python train.py --train_examples=184686 --fused_qkv=false --positions="learned" --num_labels=36 --lr=0.0029 --one_sided=false --cautious_weight_decay=true --steps=2800 --batch_size=64 --adamw_weight_decay_other_params=0.05
Rows from block 5, named by matrix and row number. Rows with one number belong to one neuron. Each number is 500 + 25 x the weight over its row's rms, rounded and kept within 0 to 999. All counts start at 0. Numbers have three digits each. After the name is the row's rms in percent of the matrix's.
# fc1: first MLP up (model.blocks.5.ff1.fc1.weight, 480x160), inputs 0-159
# fc2: first MLP down (model.blocks.5.ff1.fc2.weight, 160x480, transposed), outputs 0-159
fc1.329 114:447507488503512508471538456518503483414508485478515453507514491493466497481498504491455523509505486549487522476485475465483477500497507514518508524479507501500516463491479497476480491471514449498520537474493524515501494517444457495511500482513483493538495477468466481525512491490499507543500467493472475488535505555424483498517509475511467520565498511553500486466464477444511539507501485486501475486509521474476494511507510488528476506490483514510516486516487495483544455491509449
fc1.330 089:524538512493585530476463526505473498470518568488454491490479520508473478537552491557521515530494483517506529533507510488499499513486509498510500515441508516530476515497519486488491508556495497483509522525490473505533522516473518494477531522507493490482503495451543554503471489487533505496495460523483504488492518514493504501476483527520515541513509507462515477499531508508506464475502511486528556529473494491506525523510532525510520539514551516493465505521554563516518487512507517
fc1.331 100:503487505450461495491523503523484503489531465492522486528450520510499494490469484515530496506535489531493480508504502487518503487478528507523463458529506467504451482487508515516508522501528490487538439468500515498489494529500466506475501517498467559509512508484510493522545530490463494498494507521517507534476471518528493451524521514506456507515502470469538452505522522471512456523490484529553564479509530454479510476488510461502552505504489566474492479470488547524523517536492520
fc1.332 125:490496499490554528492497498504543482532475511505485514489527484516523482534534499499512524484521496436490523512517488480543495424534485504513523504527509510478506491518542514500501479474523435482504489508427501513534544518496534497454476538512458484487516452471466522465487492501534494472465558531488501490514549473503456527508543497536509502515510514499472437461471476491525504494530501515478500486492506496522505485497459527506488478500487470524518465501508505517510516468498513
fc1.333 095:485517541445491510497491531490467505517493499474457509491551500524428521490557547494476516490505497509536503481519493536522523507522515515477518478501505488542496518534462519573508468506470468511499469559507550474457511487485474475505490518505509539503494509431505510518498493511511538477514497488504525539506504478505472452534481501494502527509471484471493463510482516510516483552536503503503488525540525466479484468500496538510503528496502546525508499486490486549493518512527502
fc1.334 093:498485487458504481493471507479524506546516532530514512457537518509468496515512529504487532470484518518483515465506501510473543516483495513500507495493499521539518520443541546477498495499455491473489556537529432475494526529472492483498519468477467476487502501515500508485514497506483498539526499522525512515498498464502494495506484495479494455516517466487502491512485425482533518548479535519491490506510509531535482454487473502500455530465510513513505495523473504494537594534494520
fc1.335 099:508481512510490511522527472476494507522484496471465495495515497521471469475573543549514495509498481485479518490547467488505483477491454487476494503505514483518516484498476490501490519516514480484505471485535485507493521514489469509483512499491455486432493483495470510493460470496491491493481494469544545570563497502493541449461487527462493552487534508523528503514467495493504511478489503513468534519489481487490467518483517516532495465470463485496523509453506450563489533490524473
fc1.336 097:480501523514492516502458523545548499466471510496470474531448498507459468499528495532505497507523489506529492489502478464449515477491496527522496516495542507545509488483574460494458488492524455497480509496458541468510491535533535461435480525449481508473478487512497461490504488514506489492509464497527445498516503501493505476529496486486483532483480463497486499478532538481526499512498519489502518531483505498502494498505550516509473489431496507482502499460506521518514481530460539
fc1.337 107:467502499520485538499537459511507503487540490488476486491473489507504450477493508489479504470516507496505488523517470492503490501508497500491517493502504456506505476483522519518517527451518506545536477489492511459462513507454478469493494540523457500460498449495518493531468473442503533493523496507531473467487469496516574461513497453486542516507534503487481503500418479496520508505506504485551464498512502491507502483500544523504523518489500463460538552531478527536473503482459515
fc1.338 094:525506479525467462556471502464527532464493504526487548474506463466471503509541495489466519516517540505506501451499522511528465488508521509482488511504514554449500521522546486440539488500492465533480517445494516501507488479481478477507518473528511506505495480484501529519472533475504480518480468513526509514492554507490514484478487502508436441528463500511479499500522490460511532501492509516484499456546503533517494496502509468505521492448511477504521460479510512524483500522476456
fc1.339 105:518514488496525516503489556508540503455488496500498499508486522529487456516524462488487473511523477479480468518451546497533520508461523497459481490523486505483507525498525497492525522500518514494504470497479491484519534488477484504464454464492477494505495469477566510486541500473506492464510478535505451466498549546524543519522502538499526518507502482524523498492457487553505512505508477538499493511490518467466486546496455474486479534532508531481460441520492479509487468511475552
fc1.340 112:513499558523480476491493522492507503520506497484503514564523512483505525480476509487527507503496540510519498496496474478490508500483506478500481510530540461494503510536486498508489444435517463513469526498478481523525482502508475530475512483506477490495485499508509479510487504529477470496528458455488451523515492523549535533552504550493440548471462472453523448492507512495490524466514504506501491487533447486473508513457497498476552510464520470533486506517497509515532539487454492
fc1.341 094:511513446462505474539555511515518487541500508498444491512553480502464495507529501509495482484479524530509484491475463454504499496447510484496497500504509523506513530479498468504525505504494466541525464486549527468501514487484501491493502504514462524504468533533566533479494479509470490502532509537489573493484497481540499495511510497468455476463524493534501479514511485496530470536525497485545505468508510502509465490492512496495509487474477516516482488485552554553503492496452465
fc1.342 127:517497495484453475476490494467515462469481459506529498514499503498491541506508495545490501446519491467508511496505522493532488504528487476527496468533541511487531462523457489513504507505509513468480472493476519525480529496483503490516476478443484493568488479502504450511495487470469509530508444484464496527519509486504493524561511532509520507524507505547549486503511518524576543494508476508497523517525468501447511501530504453508470508554532496533520510466498468527502500525509493
fc1.343 099:517480531470511542531505463497481463529494462445534500477504517475487510486497462476414485486482538528496464506528449472463483462491476464508467464500476530491570478506502489485509488471478485477495494465496478473458488515552509443503451469492477475496477494491476495504510495479480498506458538485525487525527477501460484497507496505521483488527475483485474530477498516465509521521496491483486490442541468482471492486474505459510504492490535506498484479526500504531490499488504486
fc1.344 096:472474512473524521533513481511461467466495498525504505522529507481490510485540483470470499485519562491528493496469480497521528513504524481536501516554536516515492446490495510496514481477490471517481456465493521477474543528489443511487533494499480517537544509483513471521477473480489506507487509404472499476478471519478500527517556475495518505513469488511521477468496491485489515509522498509476464510529465447512527477517536491512482512496470497494493523524486530502541548470520541
fc1.345 110:511490500461516497458460489508508498509483520511528555506502516512505512521505490509474544483453515505504523484499542479510529475499479507523489453479508525534473516493454526440472489558519550540522509502498526498503538484481482477479478492519488485567508532497523454490543481493470503447505452490480462526505496448504497499497521483490535465489499436500534465525509511516490519456504511510487525524477512489474467495461489483500530480494489454495478497518511534498558522498498500
fc1.346 104:517519499466516554477493480495486523513494548475520519492509491493513482500509516514537514523474482470539516518504492443493484519489461437537506481478535508535461486495489482477493510517480530504539479446483542495465450499495520476482520498498474492530528491507492481473491519513499511558468511500462493494514493522529494529531503520468527461506475450506500508523520507458535452487501483483511502478516450524472509480487509548547457460530506494493557502505445522488530493484510502
fc1.347 081:509527494500499479521455478508501540495554502503454508436542482521506485515519562508494500513443494502481510481511503467505505491516496481518553505508451471501515447512472508495483493481503514495557485512531508501471493522498461521470493490502518529526508493498522496489509541478464474524515479526535492516523516514473484517564496498465525470523530522504471470517499458471508487517474546521515503464471517472483476519480550483483562451498497481521523487520451494486476513486497466
fc1.348 104:538508521499490488504496495457538470512503478463566494474452457494521478498474493534452482509522546488504529523491499498496489454545509505493519476486471475498478507528514459464471501468535523492558504564507523456486526467523463486477458511536501489513476509504505512502480493517514480555483501548521465489466500469518504542515500547478488490531488509473525456491514498494540503494495503534516534514476486504477512526539455502473524531476507518492533489528527474487487506486489505
fc1.349 089:475460521489520472463508482518506482500475466510519519510494532492519528486482482453493531478473507531539498461519503485460490459490515514507511471499536503460508540500504503530497489495515464536496508518514532501475503488471511504489528472487443502520540403497529527490501528447497524497475477507530477505508514528507505515471531519529437502467524469505510419488525491472496468520496510564518508502522500489488488500549520506505512521490472495502491531494489492542549484500527512
fc1.350 090:483491506466518492492472466523538494493504481494542501486474529503529516511522505497487508530489495517490508471478503523486502509503498467541466488571519479526490521490509511508527501513518481477501478512481496535496515461506473461469489471485540485487549492522477475513507504496517532487491495517532494544531528491510493479497457536471474518512497474454519438503513483510432534517453482537505496502497464418504511452500497468490491488510499508529493534545490562517539438490495484
fc1.351 095:482464540475504519474492516480527547537485500520489513525496507528508472498495547467465479464521494507457494498540481518500483462520502503503532523489509516514478517475551514523527485464520489511495493493527508470494504515486495539487467537447461541517485478498505524468465495483455452535495506513516487529466568522479478501480481446509489536493564496482507487550523505447506518480504472529532522479495503467483526537490530494509518554475518479518515476477494482504468499475506510
fc1.352 094:496466462521504485489479485552472523500527523528489475518513518478497494512522518514480502482489525514499452473497495478497485470458491509504534467486511521486501552454528518503496477504516451528561545499458483478499466534473520533482491497515518485457497500562492491485515499494519508488523524480540509475488489515544496522474505513490478535525495421511474495574530518485493505525530521482503482512528527456493523515492511535467519493493508509490562481510508506513542506455482466
fc1.353 123:479515538487533519508501529463537509532491480518507515485502499515528524490500493458442490485495532530471495512519459495491506416493476490489542521517468514519511463469512517463520488506534457466529476506514503502478572494517500531543497492518447463514523471510512472454498519495534480493494536476495511500484518494491479502531553478511490515523529473468503523538507509443496495474504491490501509507481528487474466493500511508517493520551489486521534495442470502469491490447509472
fc1.354 103:500480509498508508474500502511512531519467483512502490513509485499483455509562492481511509502549477501503465528532468536504513449489537456514500558556530508542508483509480507499505450522496493500518539524480520507456483492526468465501509511437469508485461481474481408507492548512454505524517500494459483522508482538515472486535495486506481519500506519534492469493506522507507500498506441519475494482515489446498480527521446474510477512540496515488500480496530485510522495506491512
fc1.355 094:496472513474520486475504485499527519486516426493504513524500486508444510475499506543532542492506489498467504513488467480487487482456540520493494492505518461509491494505512483527533527487494481539503506485446481522476499484433492526514519520484536473497492508473513439533523531514500491504484523491523488493533502509460501483463482522480551570501455487452507472518490453491476517493498537487504547483543533495522496526555478513523485517529487525509483478470462472517534491508514509
fc1.356 118:512493481462510486442477518507512494514479512503500511510512524504488490508510515523538483529508478529490504572488490502530524496517523538545463536481504531509465499499481470552510494510473444540525501519448497512536469527484519500498488516481497457476509485479485546449494501503492503565492464494512516525530492487541510463512486477453511464499478492489489475473491526507534497467479524479480576457479516489503479481478518495537534504477497513487498499477469550490503519539464495
fc1.357 092:503502496525500535514546504502518456508505517481498498555506512489499480497524539478494482490463445490481488523525485481514451481514504466553524472514492499518473485530501476469476521539479477471474488529540460490540493461484511476474519526502504490511495472480518495480493472536514549518509483545444489492502496432479498525502511562456477531481471453450497520479517491510514491508475498455505504528450470504515505510493497536512531486507513478536512480500531476538484507493546488
fc1.358 089:498519517494516531504517518513491511485487524538503518507509491498484522469504522473461521493477493479523487459491467544531496414518471487484526475515562557478494533488491494447519495553547492496503481484469524495516522520430479517479488487475483466521546488505499498505471498493475515509493479469504535475494523523504465481542507506539490504541507539492494481528510515523464520491459482507535460496546501531506497465473487501468554509492475502520489453500528475517487509466501511
fc1.359 121:545506499471503474487509515499496489509579501524509489488510492514494502501500487473527447531484481535501487461467483491500509493480504522455460526462511517522516487517516492469510468448505496546531494455493502495506503560455449497517505515482525490485511498474529519529522481492457529546509491463543495514491500539541510513522518513517507470496475512462521462489561474520521507516494559457515463485502516463475480457495504494520499494477501484517502507547506496558503475501509538
fc1.360 107:491515502520475464486544504514484550487513487501524506511502497504557510532505507497516522497553483510508464524558453493475474512531522507489506494536523473512495498490475533494469515431534518508473511487473469526496461491498466479538483549522467493513521503500509476455506462516479455488485486450531523488500460521523480516476524493478471488528514478448468520521520504475505496539513486476526505476489473523503518478470499528502514493462459529437501505458470468506489511499449493
fc1.361 100:488483481481470503523499519517494468532513510521520500519512528509499477525508517523514478490500504453500486496523518489478519504497573531517488512516513517505488478484513519488535498492479472502464480507502487447531513510506528456481522459469503463471469499473549488448515541448495460480534516487543516490520477490476472479489465546494532560536502442521489522497496493460478495513480522468462540438446524516480480469471481507513495498518497464521510494519505468518493525456496511
fc1.362 084:536498483511479528489514491531501485553525492483536496474492482486482514473509493505495529480509488459505551521549418495518503500477511487450493491535470505531499504509496525491505523498529472481499474485463508505491481495458511458479510520481480478523509495510492468462507509516507523549499508505487486540537515512488478470494494516487518503547525525539474462469478493485513548507492481512495479465460506491495516505554471500479533537517538529446445480487503460526452548476514461
fc1.363 092:467478534530551539525495453557515508522475519496465492496494489510503495463495524522509504494507513499507511474479498484512470533459497495539545475505517498501497492467482486518505503454523482538541486529510515442477513544537505506480512503510477527477509491508545522482544511547525511505543510492488452526542472511483537507522525530507497509461468508498503511499485493530488521519527513438489477518483550561516487502503544546504517509517521528493526500494534504463493539457478518
fc1.364 100:501487499515514454533445495523438518521507553462518488461501483524487503493488503452549476502497513514488524473489503486565504493524504487480523485488498544521526498484492477507497474498511548476560458466467549471452530520528491554487499505500521443488514502499494512484496493516497492503528496503538509472526466520486506485494516499501498496516521547486467490499476509472491496497487509485498536514500504475464509497561515480484526477543519520501512471498455448521548482541506478
fc1.365 119:521529504498504509499475469508544485492545480497509513512483457486463520498474504491476466481497517515530477532463503483503512468533536477481505521503526534467469486498488432476498528488493554524491526460526514545495499505474480479507538567447487481501523507507510515452528507461485501540490500512482500486522516469474513497499512496480498489514482477524536483485512478484495505482520491457511500509507473530484531579533461552488492528447557471523511461522486520495479499503518524
fc1.366 094:473511501513502449498500502471547501521451491541504546534531524506485507519508562499508494514451505511529468510535544463524471509534520531494479516460513524496545479488544515474528502517533519460473548496533482467493519484479483496507494489514463477466503461491446503473494504502482530516499470447506465503532502509515526485489483493475464522496489504491517498490507503519491511502503476511509535470491561534515509562516487501503515434495501447493502470497518513501533527538497507
fc1.367 104:448490468531489517542515540469531486473498504521488488492521503544446486466496479468520494505504515482494509520524510513464489470524492528499484454514553481500495477492530479470515501471544477483511461473491468479445488487501509469518460521515521545500468477492499520476505494474529511498474507497482509536448481503468547517516506508419511519533529469469532510510504489512523480518505511524491478509477534495517526508501523560533458506486449489517458477504471513509512508492485457
fc1.368 098:518563537487518529492533501525524486526530512500500450556508531462513480528509495540512521461483513454466480513507489502550502475489497503487492477513549510464506500456500466478494507509470478517560491536497489551525526458506496499525481498517490475481491515483489502508499516513478501517518503481528548528513486492506501512543494505529477497494457434489461543494509510515556533497485544477472533538484489507556539533489493506476537498489512548479515500503528506494509515482496506
fc1.369 106:474463560545472489496478525493569476501526518490468465514469520498482455542514513516498503484456462431527521475499508446536517463555512483527528479505490506528512503493523492542516515513500485515493523467518508453521498464507494507467488512526478528519530471466492528503513495492512507497506492476489514496525493517504485485521482548512489469550467520522500512517533451507501492463507492541498485544524530486530534497508513496517465506426483503489467475477509495502520493500499519
fc1.370 098:477499473469520534505541522498534505481498481545527467515532482521497497515490491553477516521481483508528484519516482489499518499484488501450506492530529532470479496521521483508544514496514503520508490496520467496473461501456480479499481514463492516521482508483562481526537541497489481515499502490498499498506497508499531505519463520480526529486524536525507473511528512531459517512536503497548525552551519444544547473514531528547544489529504485509521431483518491482493505502533443
fc2.329 092:505477493522482507522484498528514521467497505463487474487499474491499462513500501510499523485483486430489530493484486485481513465456445483481498540494482505530493522517483473524532535528468532527510476500520504523530499425507516482466518502449500499494512496554481484470527459512489467502519543489503491512474486509492480540483487499504512477526508514515494501506520499425492484509498525544501512493502536531486523480524519498544444458425521481535541538491507497546473520491489513
fc2.330 091:489492471525472507505517525470521511535538510530550516568524505528509448510466521508519492483495512508508428475507500477509507457499532496495521475541486491483509457522497459504488523486505491536501493515552510478511522529479473501494533466511517445471506454525514501507509496475486523481460510487523474483552479465521529519516536462498519514537530436509520515466485520481493487515464486505451478516490524493510507469487501459533466517512486526510521509479501500468525554493482484
fc2.331 096:509503468495523523495492500471525505521509539503486508479530438505452520484498494513536467542519541446558541512485495525507501519525457519546518491487475522505502501472508488473522469521537532457472518476503524487539479538499512496489507495484486484467495498473486525513484504507517484502479519475501524506514482480497573521512523506475463511500477515452451496500510478490539471475538541507553510531500500541505519538477512503546434502472492462502512498539513478492510493486507462
fc2.332 121:517548522517467548491510479522498541501470433524516474498523492482513484463497515444490442508523526536516488463489504483534530480488529505491505489492514472478490548505531510454501514530456484510498531511499484529497464498519502524491519520543452505505513502538504498481459546495508513477476459484497488503519496455494543498496497482483491476502504489468531541522499530491508450511528458498535455487507470459479496502541508528508527451502456528537487491524479497533496488530513484
fc2.333 092:467494463471512494526542516519495530514553496519506473546452472507523507502478406518471481496523543516474516511491523507486501489485517476487471509506509434463536484532495516487505485485473498488532511438501513501502538512505535514464491465500489501507512521492522528521487480483480473508487422497505510537498488528497515506487528508503515494519529511510543489513507529510538522525504466508491562486515514500478527531522451494492478513482485441501488510452538497504543520486504497
fc2.334 087:471490489502520480502504499510486462499488507475467502566470523523492544485498493491493516505511482484507494538493477481492440520529496469507504458485526525496512516559485491544504510514504478514480455504496526529510529497500483516508493490508526540475528509506516489523474543489518479502529530523515488460515513534514568491521490486549500523497484523494508496487514567493474486467530471481522480543502485491504504524491490455481477428552508470541516464501488498488439449540520478
fc2.335 099:515515487522489481514470501511469452467514477536573501535487528520469520533493517499494527513488503480480470532471521509559468538478521479519459493473476549510445512546455494508487470498510465535500515528491493505486503509462483480473511472538506510584507513486504464474482491497507486507511503527494494466483491491493484520530497499551497442523469488498492501506500501458512497484507493531479499486533467518484521498519451486515541512512514496557527471512452504484521496486522474
fc2.336 095:514496529519499500486520493472495492478474577513519557503509517486493521460547467474494492505460513503492443515533514542515505509496504483485505498509511494494512534490442506510499505508517487451552493503483498506483492476504506479487512492503491522505548460500542507506461573508518491522524477508493506476472495491532515547528537486446523488523448499535490453517451481509511477495470494503508532506474497473439486496495432528529524448506488503511475479461505496495497498492484498
fc2.337 095:514528508459488447532497506483472489472483520476509495533530517516530495519486510539523466493484492500498454528502522522515501557458474490530488483524454481521473519515487514479466517494484531510477526488480508484493510516493506495499560470513519515495504498473528526493498556539517489520461486499469524526508501520531458504474478529557511474491519518529498469542473496496528498469535535507550516505515494545486521467516486431509425477506484518521494500489513517487484538504539531
fc2.338 092:505498476494530506495470516475500467516510548552515515502467509469512542495503530511530519497456512478468538517526489473480524489527525533503518576515482496538508508498487519513483526489521493504527524525509463512514517491532516473500523507478476452503504528526564523536513471509460513505515519503490529480463449491501532537479486519495495528499552463454492520485457553518540482508491485513514486546502513466535491494508488472465496516476516454506465489445493484490502494516480463
fc2.339 105:492470510483470483526519509531478477516504517524499503474543515477527528451534518535522500525491488543522498475517497493490453477496534522489507451475504494503501462482491517514516541531495477473479478559476523519497505523518507555528508520475491458459530483560504509497480508516493550522527541496495508546518492488457476517513513495529482501537457474509494516518514510513471465501496463497487547489485486513484582490463534513503531499508467532483502554509488462501515504472517479
fc2.340 111:490503456504489514492529496501481504490528497524466509484455481543483490510454458527484503490477471523517538512531514556495502510479505487491498478510498510447502484471492482480560525510488556487494502505503500480488523486504481469493529512496503514484463469459467517474509528480481535464488466491488544507508491506468490483427487488528530444516584494529511499486535526499523484558497518487519508490506511484522498504525523473507514552530478495490500453507486470469466469483535472
fc2.341 080:482495538530482502493514488480462499523529456528501521481468499515522506502507474502524539558485475495527493508506476484470504519564503515517517508493523502498538503462458507499504509500484516512464510487538505491494525526519560496508501462504490524516510478486553483508474494506534509483495507535521510529527490519441536483498496488501518519537556475480497531522535578532457505496439476486437493474504461489474516492550465465482502495492485512465511526526495465476508496523512502
fc2.342 128:484512470539469507520492412482451544530530546528507491459513457489483478489491484522470504488556484509496528486516544474527514510505514509476482517528495499475524505427506496524493470508496468517490530507501501454484488492483472536528513487520499423478475532497510541505496482496469509477493566512550519508497510497522538503495477514490541487506480469476524541489514524473482462487521506490514509506539549505512484495480498500508507537462508504488525526500541484500489510497493519
fc2.343 093:500503498486496441457453511488522510506490556517471500512494518524528485495495491531521499501487473554492501523483511523523524481501543507467543525519503483481491475482469537492452492481460499477515514534500547558527463500470538493522556507505535521491469510512529490500516477505515489478545498482488524483485450520518521494505491446494522489460479515509533461504520510493529469500525530485505525518512500476484485558489507559471524501469519491496511487465458477484461469470504539
fc2.344 112:545488467479502498443467482494483548508479516494477492527483497523470467492502509540494503496474506493507464549542484510498493485483447507442499464462528496516534510525519477530476498535510469478500536504475477532542497476531545516501502554506510478502467482482505541499495562474544485516460512521508486469489526486488496485528529470521490550501522520496504498515496517566507473512486518506537502494502512519443519463499481492502498497528489478498547491506493566534495526492508510
fc2.345 104:466484470475529548487513516516520497512505487528516476513514506535479460485501520518503509505519481550470468537566496494500465486507518479498522494511493485489465488530495490536526519466519501477470502515499482474502500509468506554476482549475503463488511477465480521535501515479461510536519505518487574499527515507526524504487468521511469536535539547503468441492496514529524531565461495492503469513517528526464519525483491513500482528516483514496508506476513472520476448535476520
fc2.346 102:496512477531488463533506511495503506485500464500536498509489503537500460489493499497489435482508479511472506498477503544491504454457542512459478473517487489522508523497509488517501475487514506531497493508508461495512503501515496521504493501514541505546482556504478530551493492476526497523509513476509444455474507529507505445509522500514506544438539518513514484501485518480477526543502552462507526513474564469513483511515516477480497539470477588505490523463514506527483499497498531
fc2.347 099:507501487457511496507502530506494455496477516462524465535504499472509508526528501477490526521476502464530532505460531530520459512560501499526505513510530523448513540523526486476532501483511491495484509523537488522479496483450520524521447490454516552529494469522501502481528493540534511476507458493499487525529454510530482519488441476509480513452455492524474485537461513510494501515536500518497497514492498515540496513521496543518484496527498518543464502481470442480536505506486490
fc2.348 101:464530484545480458481449537467456486478504567483536490512545551531510507507531456505515499511440494546536507490494511488499464544465527512515478529520520534515510491541504539505505497529497501515472485473517487495545507522467511506518527512470517509534530488537494485471560500491513541479521482462506477504550482543499480489493500518493492492451531488539518503514495451505494490514531531496495524495519534501533486482483540485517513541467500517521493506479497483507486510511503502
fc2.349 105:502501499504532540502516482475476506483565509518446480464500488554506485553525543496503507502499505487501513532512502519537543531447478484498503493499511492590506501482434523480504488493470532494521486509463494539489474514523491503465478549500494474470477538482491517513490507488492474498487493464507505530492462479513542457485519532497506502490488535478499507504521529518490496502471500488484501506475482476521477491484510542540525492561528502509527485479523565499459522460490520
fc2.350 088:473493500505477484495501526464509506477533530488503518485537480506460425492489465514501462478536507501479505553522513482548508491501511480490525489499503487520465494520526468513510502507483510544523558458514490504473503524487479487493524496493485506492510512476493519484502524506523502512516531494490527439453470485498502493530506498498506465510521522554509476470506550521518485513536504498492519578443478537503459507500521485506491498500536480477473452497499495518462475456568454
fc2.351 090:508519471499487524506519484514526450461524512532498495505461496497471524539460455518477501502510511501493499534506486492472495508519546496492473472492483501527481491553482499485462525491505516457485502518439537492552556466504492456486523498489479504484515492516506453499506525537505550468480480486511505487559446465567517499488547508477538495491494489509533512493478455508486497482515496521514478508503487496493486522483503460516474514530483487507492488561529573494530511498486505
fc2.352 097:507480524509492486564536518483578495488528496475515500491499510528498504515487489477551522527513492469481548506493456534531528527492530528536499516476496462508534464527436500503503485461509513510486471470527502485516534438507465472493524477449491483513504520498526502489490493480510448450476505498491495505560490505522521475534498458495491485495490509542487531405473511476496487494526478519475490518489506510513479515516490470488498476519506540506472484492492497512485481479506513
fc2.353 112:518483500480477508511471476495473503430460500518498463473490529468457502516471492513523549525519481456515535520489540529504510528511535469506466524498518511495486550526525467522458538489507510472452532527503498513507457497494520434494507500540509506502499521492471478519513502519472512525492454494476503504530444496521525490467501481484519465495491517504504485475426521481542515502512500541480479517507519517465515474488474509476537497502531517526479482522493535557505510503497543
fc2.354 098:525520575509470481531532414479472473485516523495531489504468499510539497532467480529557487484480492482526489522486514509499456525504499507511493449441504475487504475471501507469511536515506527514456466468521516496574524506491498523498479477502515499505513502458497519528499514483495476485472443501537523477490475495514535512483483518484533484509486465491514511517526507464492461475467515461528512533470494525503520490472507549499487492478525475518486514518525508494540506508508468
fc2.355 089:539545516549492503523510512460448498553560511508465477512491484491522484525519503459464474506504488474518510574517501507511525530496467445509495496500444565518516518513505523508505512489525489466502484459440506507496517521485511502484487503499535495499519486508459527486518520493501528534494497534522480487478513524503486513516513501522499467502575538491530490485525553488499511499478532524545479510520471518466495496516517497462510520485482444491503496508538493487507493475537508
fc2.356 098:499505539551469514506503528520475498492529521481532506496520512484473468478494529517502464507447485461507468446524470510525463428502468460510511462522518515474525468498487498439488516474527483471493490493463460508496505505450478458463492540535503489502486480534527469535458519487508483462465507484532563501511501494514489469515525546528498482518512516519514472534506472489458516498516506501481525488505478453461486503481465517494491501497459480511501512501488500500531477472518516
fc2.357 100:516470554476494454506484506485510494453532502543474459505492504530510541464492472509478541454493503514506466508471530459498490504508511535473506505516482501497471489490478493501489489510542519532506500470506520502463517514491493524462490477523500513505445516537517479513470531465418434492504499514554512497530541545501522511521525514573505509485528496511507491510452513517520516472525489535469509519534509504519482530511484485513463517507476488499463513499502504476498485444522499
fc2.358 095:542481516492518495533507498505479508517549457494525523493495520483507487476540479493541484541536500549495536538568487486504535511492525527532512497554502488535524470472525479520533507493461472487528544500488447525503514510535451469491468502501489537497512512436521462495507510475497489516487493457478486531454496477526479457471516510462493496470446454481536490477513537479556509526510530485488510484468489489513520468518473510491486506494505500485496475495496504509502527493505501
fc2.359 119:482487523569494502505498461494514496518498513482509499511493489539468468528504486514484511473536479499511474508491490460534517511455480512494534502492486501509529517516510569510525479476505485556536492560470492513457515459519508538476485520469532478495474517507485520484524507488483508450507547530500502494462491462497495471472524463493499504544511541504464499523486481459506494528519535472467506519524517506456517496501515517461459500414518524540514523532473485510494477480511504
fc2.360 114:458473506440499502527497471513479486514465463506510530479516498504478483532497492511557506492502498545513513536493496513503515484487471481490520462492499505474520522476523488461468448526463512475489528536487526497490513537495508520507532473565474534527463483482504494537488441485533485479477452478495530478531475500493476518494502515580500475486485503544485503484498457521518500464462493483488549498519498456503462487467487461494497502495526470537534470515492481522474483511512514
fc2.361 100:504447529476497537527537509493453495509517502475443564497541516518503502476517504519479497500504508484454473498508488474535475460523409475478520446484500534526504537542498480467507508494505515518478483515518512491549513457503462501567526496516500500467508522486494479508474484525499524498491504525520506538465547473470491490510475469497454467496475538494517510495467514478499492486506489517510498554537472505529510523511469505508525499529474488496482534532510517498499525503528488
fc2.362 090:500569531498448480502481542482488436497502497445501513516512488520519538541526480517523459492481487495511508504478510466506484531493482516522529475504538473484519494473492503524490488583489511519506490475537517513519522535472537478525506456527453498488498521539484497523507510525526464518464466504522495458476477517477491526525469483496494526467523479474485528476513512503475513531517496456482548531524515478515466487509534519531532489456488477482496482506487495535486482477501538
fc2.363 100:540516497468476488467461495467476492517484512530511503478464497463487515539490475488454517469506519522479492541503499528504521516489476497449460550490454488477503461515510487475482503500477490472462454487558472510484487465496499479496493485493546509519473478489459464485472475497521499518538514511507494501482490533518488466457496478446466481504476519489498536502479520502477509517481468492510501458518485481514513542511476448459494498504452492486510535533491566513484441534508513
fc2.364 110:466513450500510477505488499514509510485522467498501474467483540448508536494541510548490541531507492446520503511527505488503483504516508526527499560467519507486525468520513492479512520482479473491503495534515475515486496520490442454496453485493495527510492464481480506477511471501533523538478466488491501524500475516529486507553510501479515443509418506504497488515465492535498532488553499469476485486479519502499490569505453522513541510503463508508526454511532491483495512500516512
fc2.365 127:504520536491455481456536554492492525503482488451536483500485508526506479463497473516504511491480525502512501479524501505478512526443469520478502500524495510546516513514532518517526460494550521452470505527452463484499496468535500496470484456480501468462510470468477517537523516552491489473534539495518486497490515539522453532499496533470477520498567546489472502494485516484545531515483513510517512462496515454516507463509467483512523517508497509488509494488513516511503491481445500
fc2.366 104:552469488503491534480518507510510493537538487474510489488470497513478556483480491503456512502542508495510530514511483483495503496524532544499484534521497479498513568492476532515513509497528502511512518521456534560452493514523477546532496518450556502497454557522523520496509539523480487465520520528509489476468517511520509536514477491503486491522473485529526478475489517514492547486466515465501483509539499476541511500498500539465544537522521520491481491522524477506501480461536489
fc2.367 123:527495501476489503457509495455467510495523458445507495487506485493512472492513456460510534495477476524472490493491486484470453481498527470487528545482508526496437529496487478511512508496486480496486499449474472538481510520456452503478500508484501466493490522520477515485520509448428528494506520514507463515472496513521495483492473473497538466507491461526483501454509498507504495459463501500501490500489515518515468470492470486445513442507509465496456537490505470475496430506519497
fc2.368 092:515527508475504491511514527467509540486483464524510520515512513567423512489474490507508470510482534518539498485520544493462486493540491509530526542507538493498524481489493475485553481512537498528430515490508486489459457552477518537507528463491499476534506506506507470470477526500518514448474470483500486513489537509488521469455474487504507502500530518523516481460485518501488492528510492469509501482530502496481499456525456528537486522488510511540434502515499534497502495516509518
fc2.369 094:484479496490511504496565491496430487494477496535498511538482484520489488491514444499496548504511498503492467496518494527467475541507490540515532479570530475516477542505502565489540500444516517510490533509489503500490494453476486513514474509472476509516491545483537499489510529548447528503501487484525468531500502487537476510480557518523549499453492496490509499530489528511499485515489531507494487489481493519506479522518489522486503473523484488485490540561498483498504524498463545
fc2.370 097:488486528531518558508511488504530514483501471467476517503509527473456502469546516481506477497509532526527529462480493521499501495519520542511544462492496560554517522474521462464451512525484506484475489489460479535525551545546475525449499470494499464495518497526480471509503499475482495518507480492514508491454467491460506504511509457499510516508541516504458499505502484485505441558515493489487492500509496513489488510469516471509553529499504481474527534546482509519514481498488531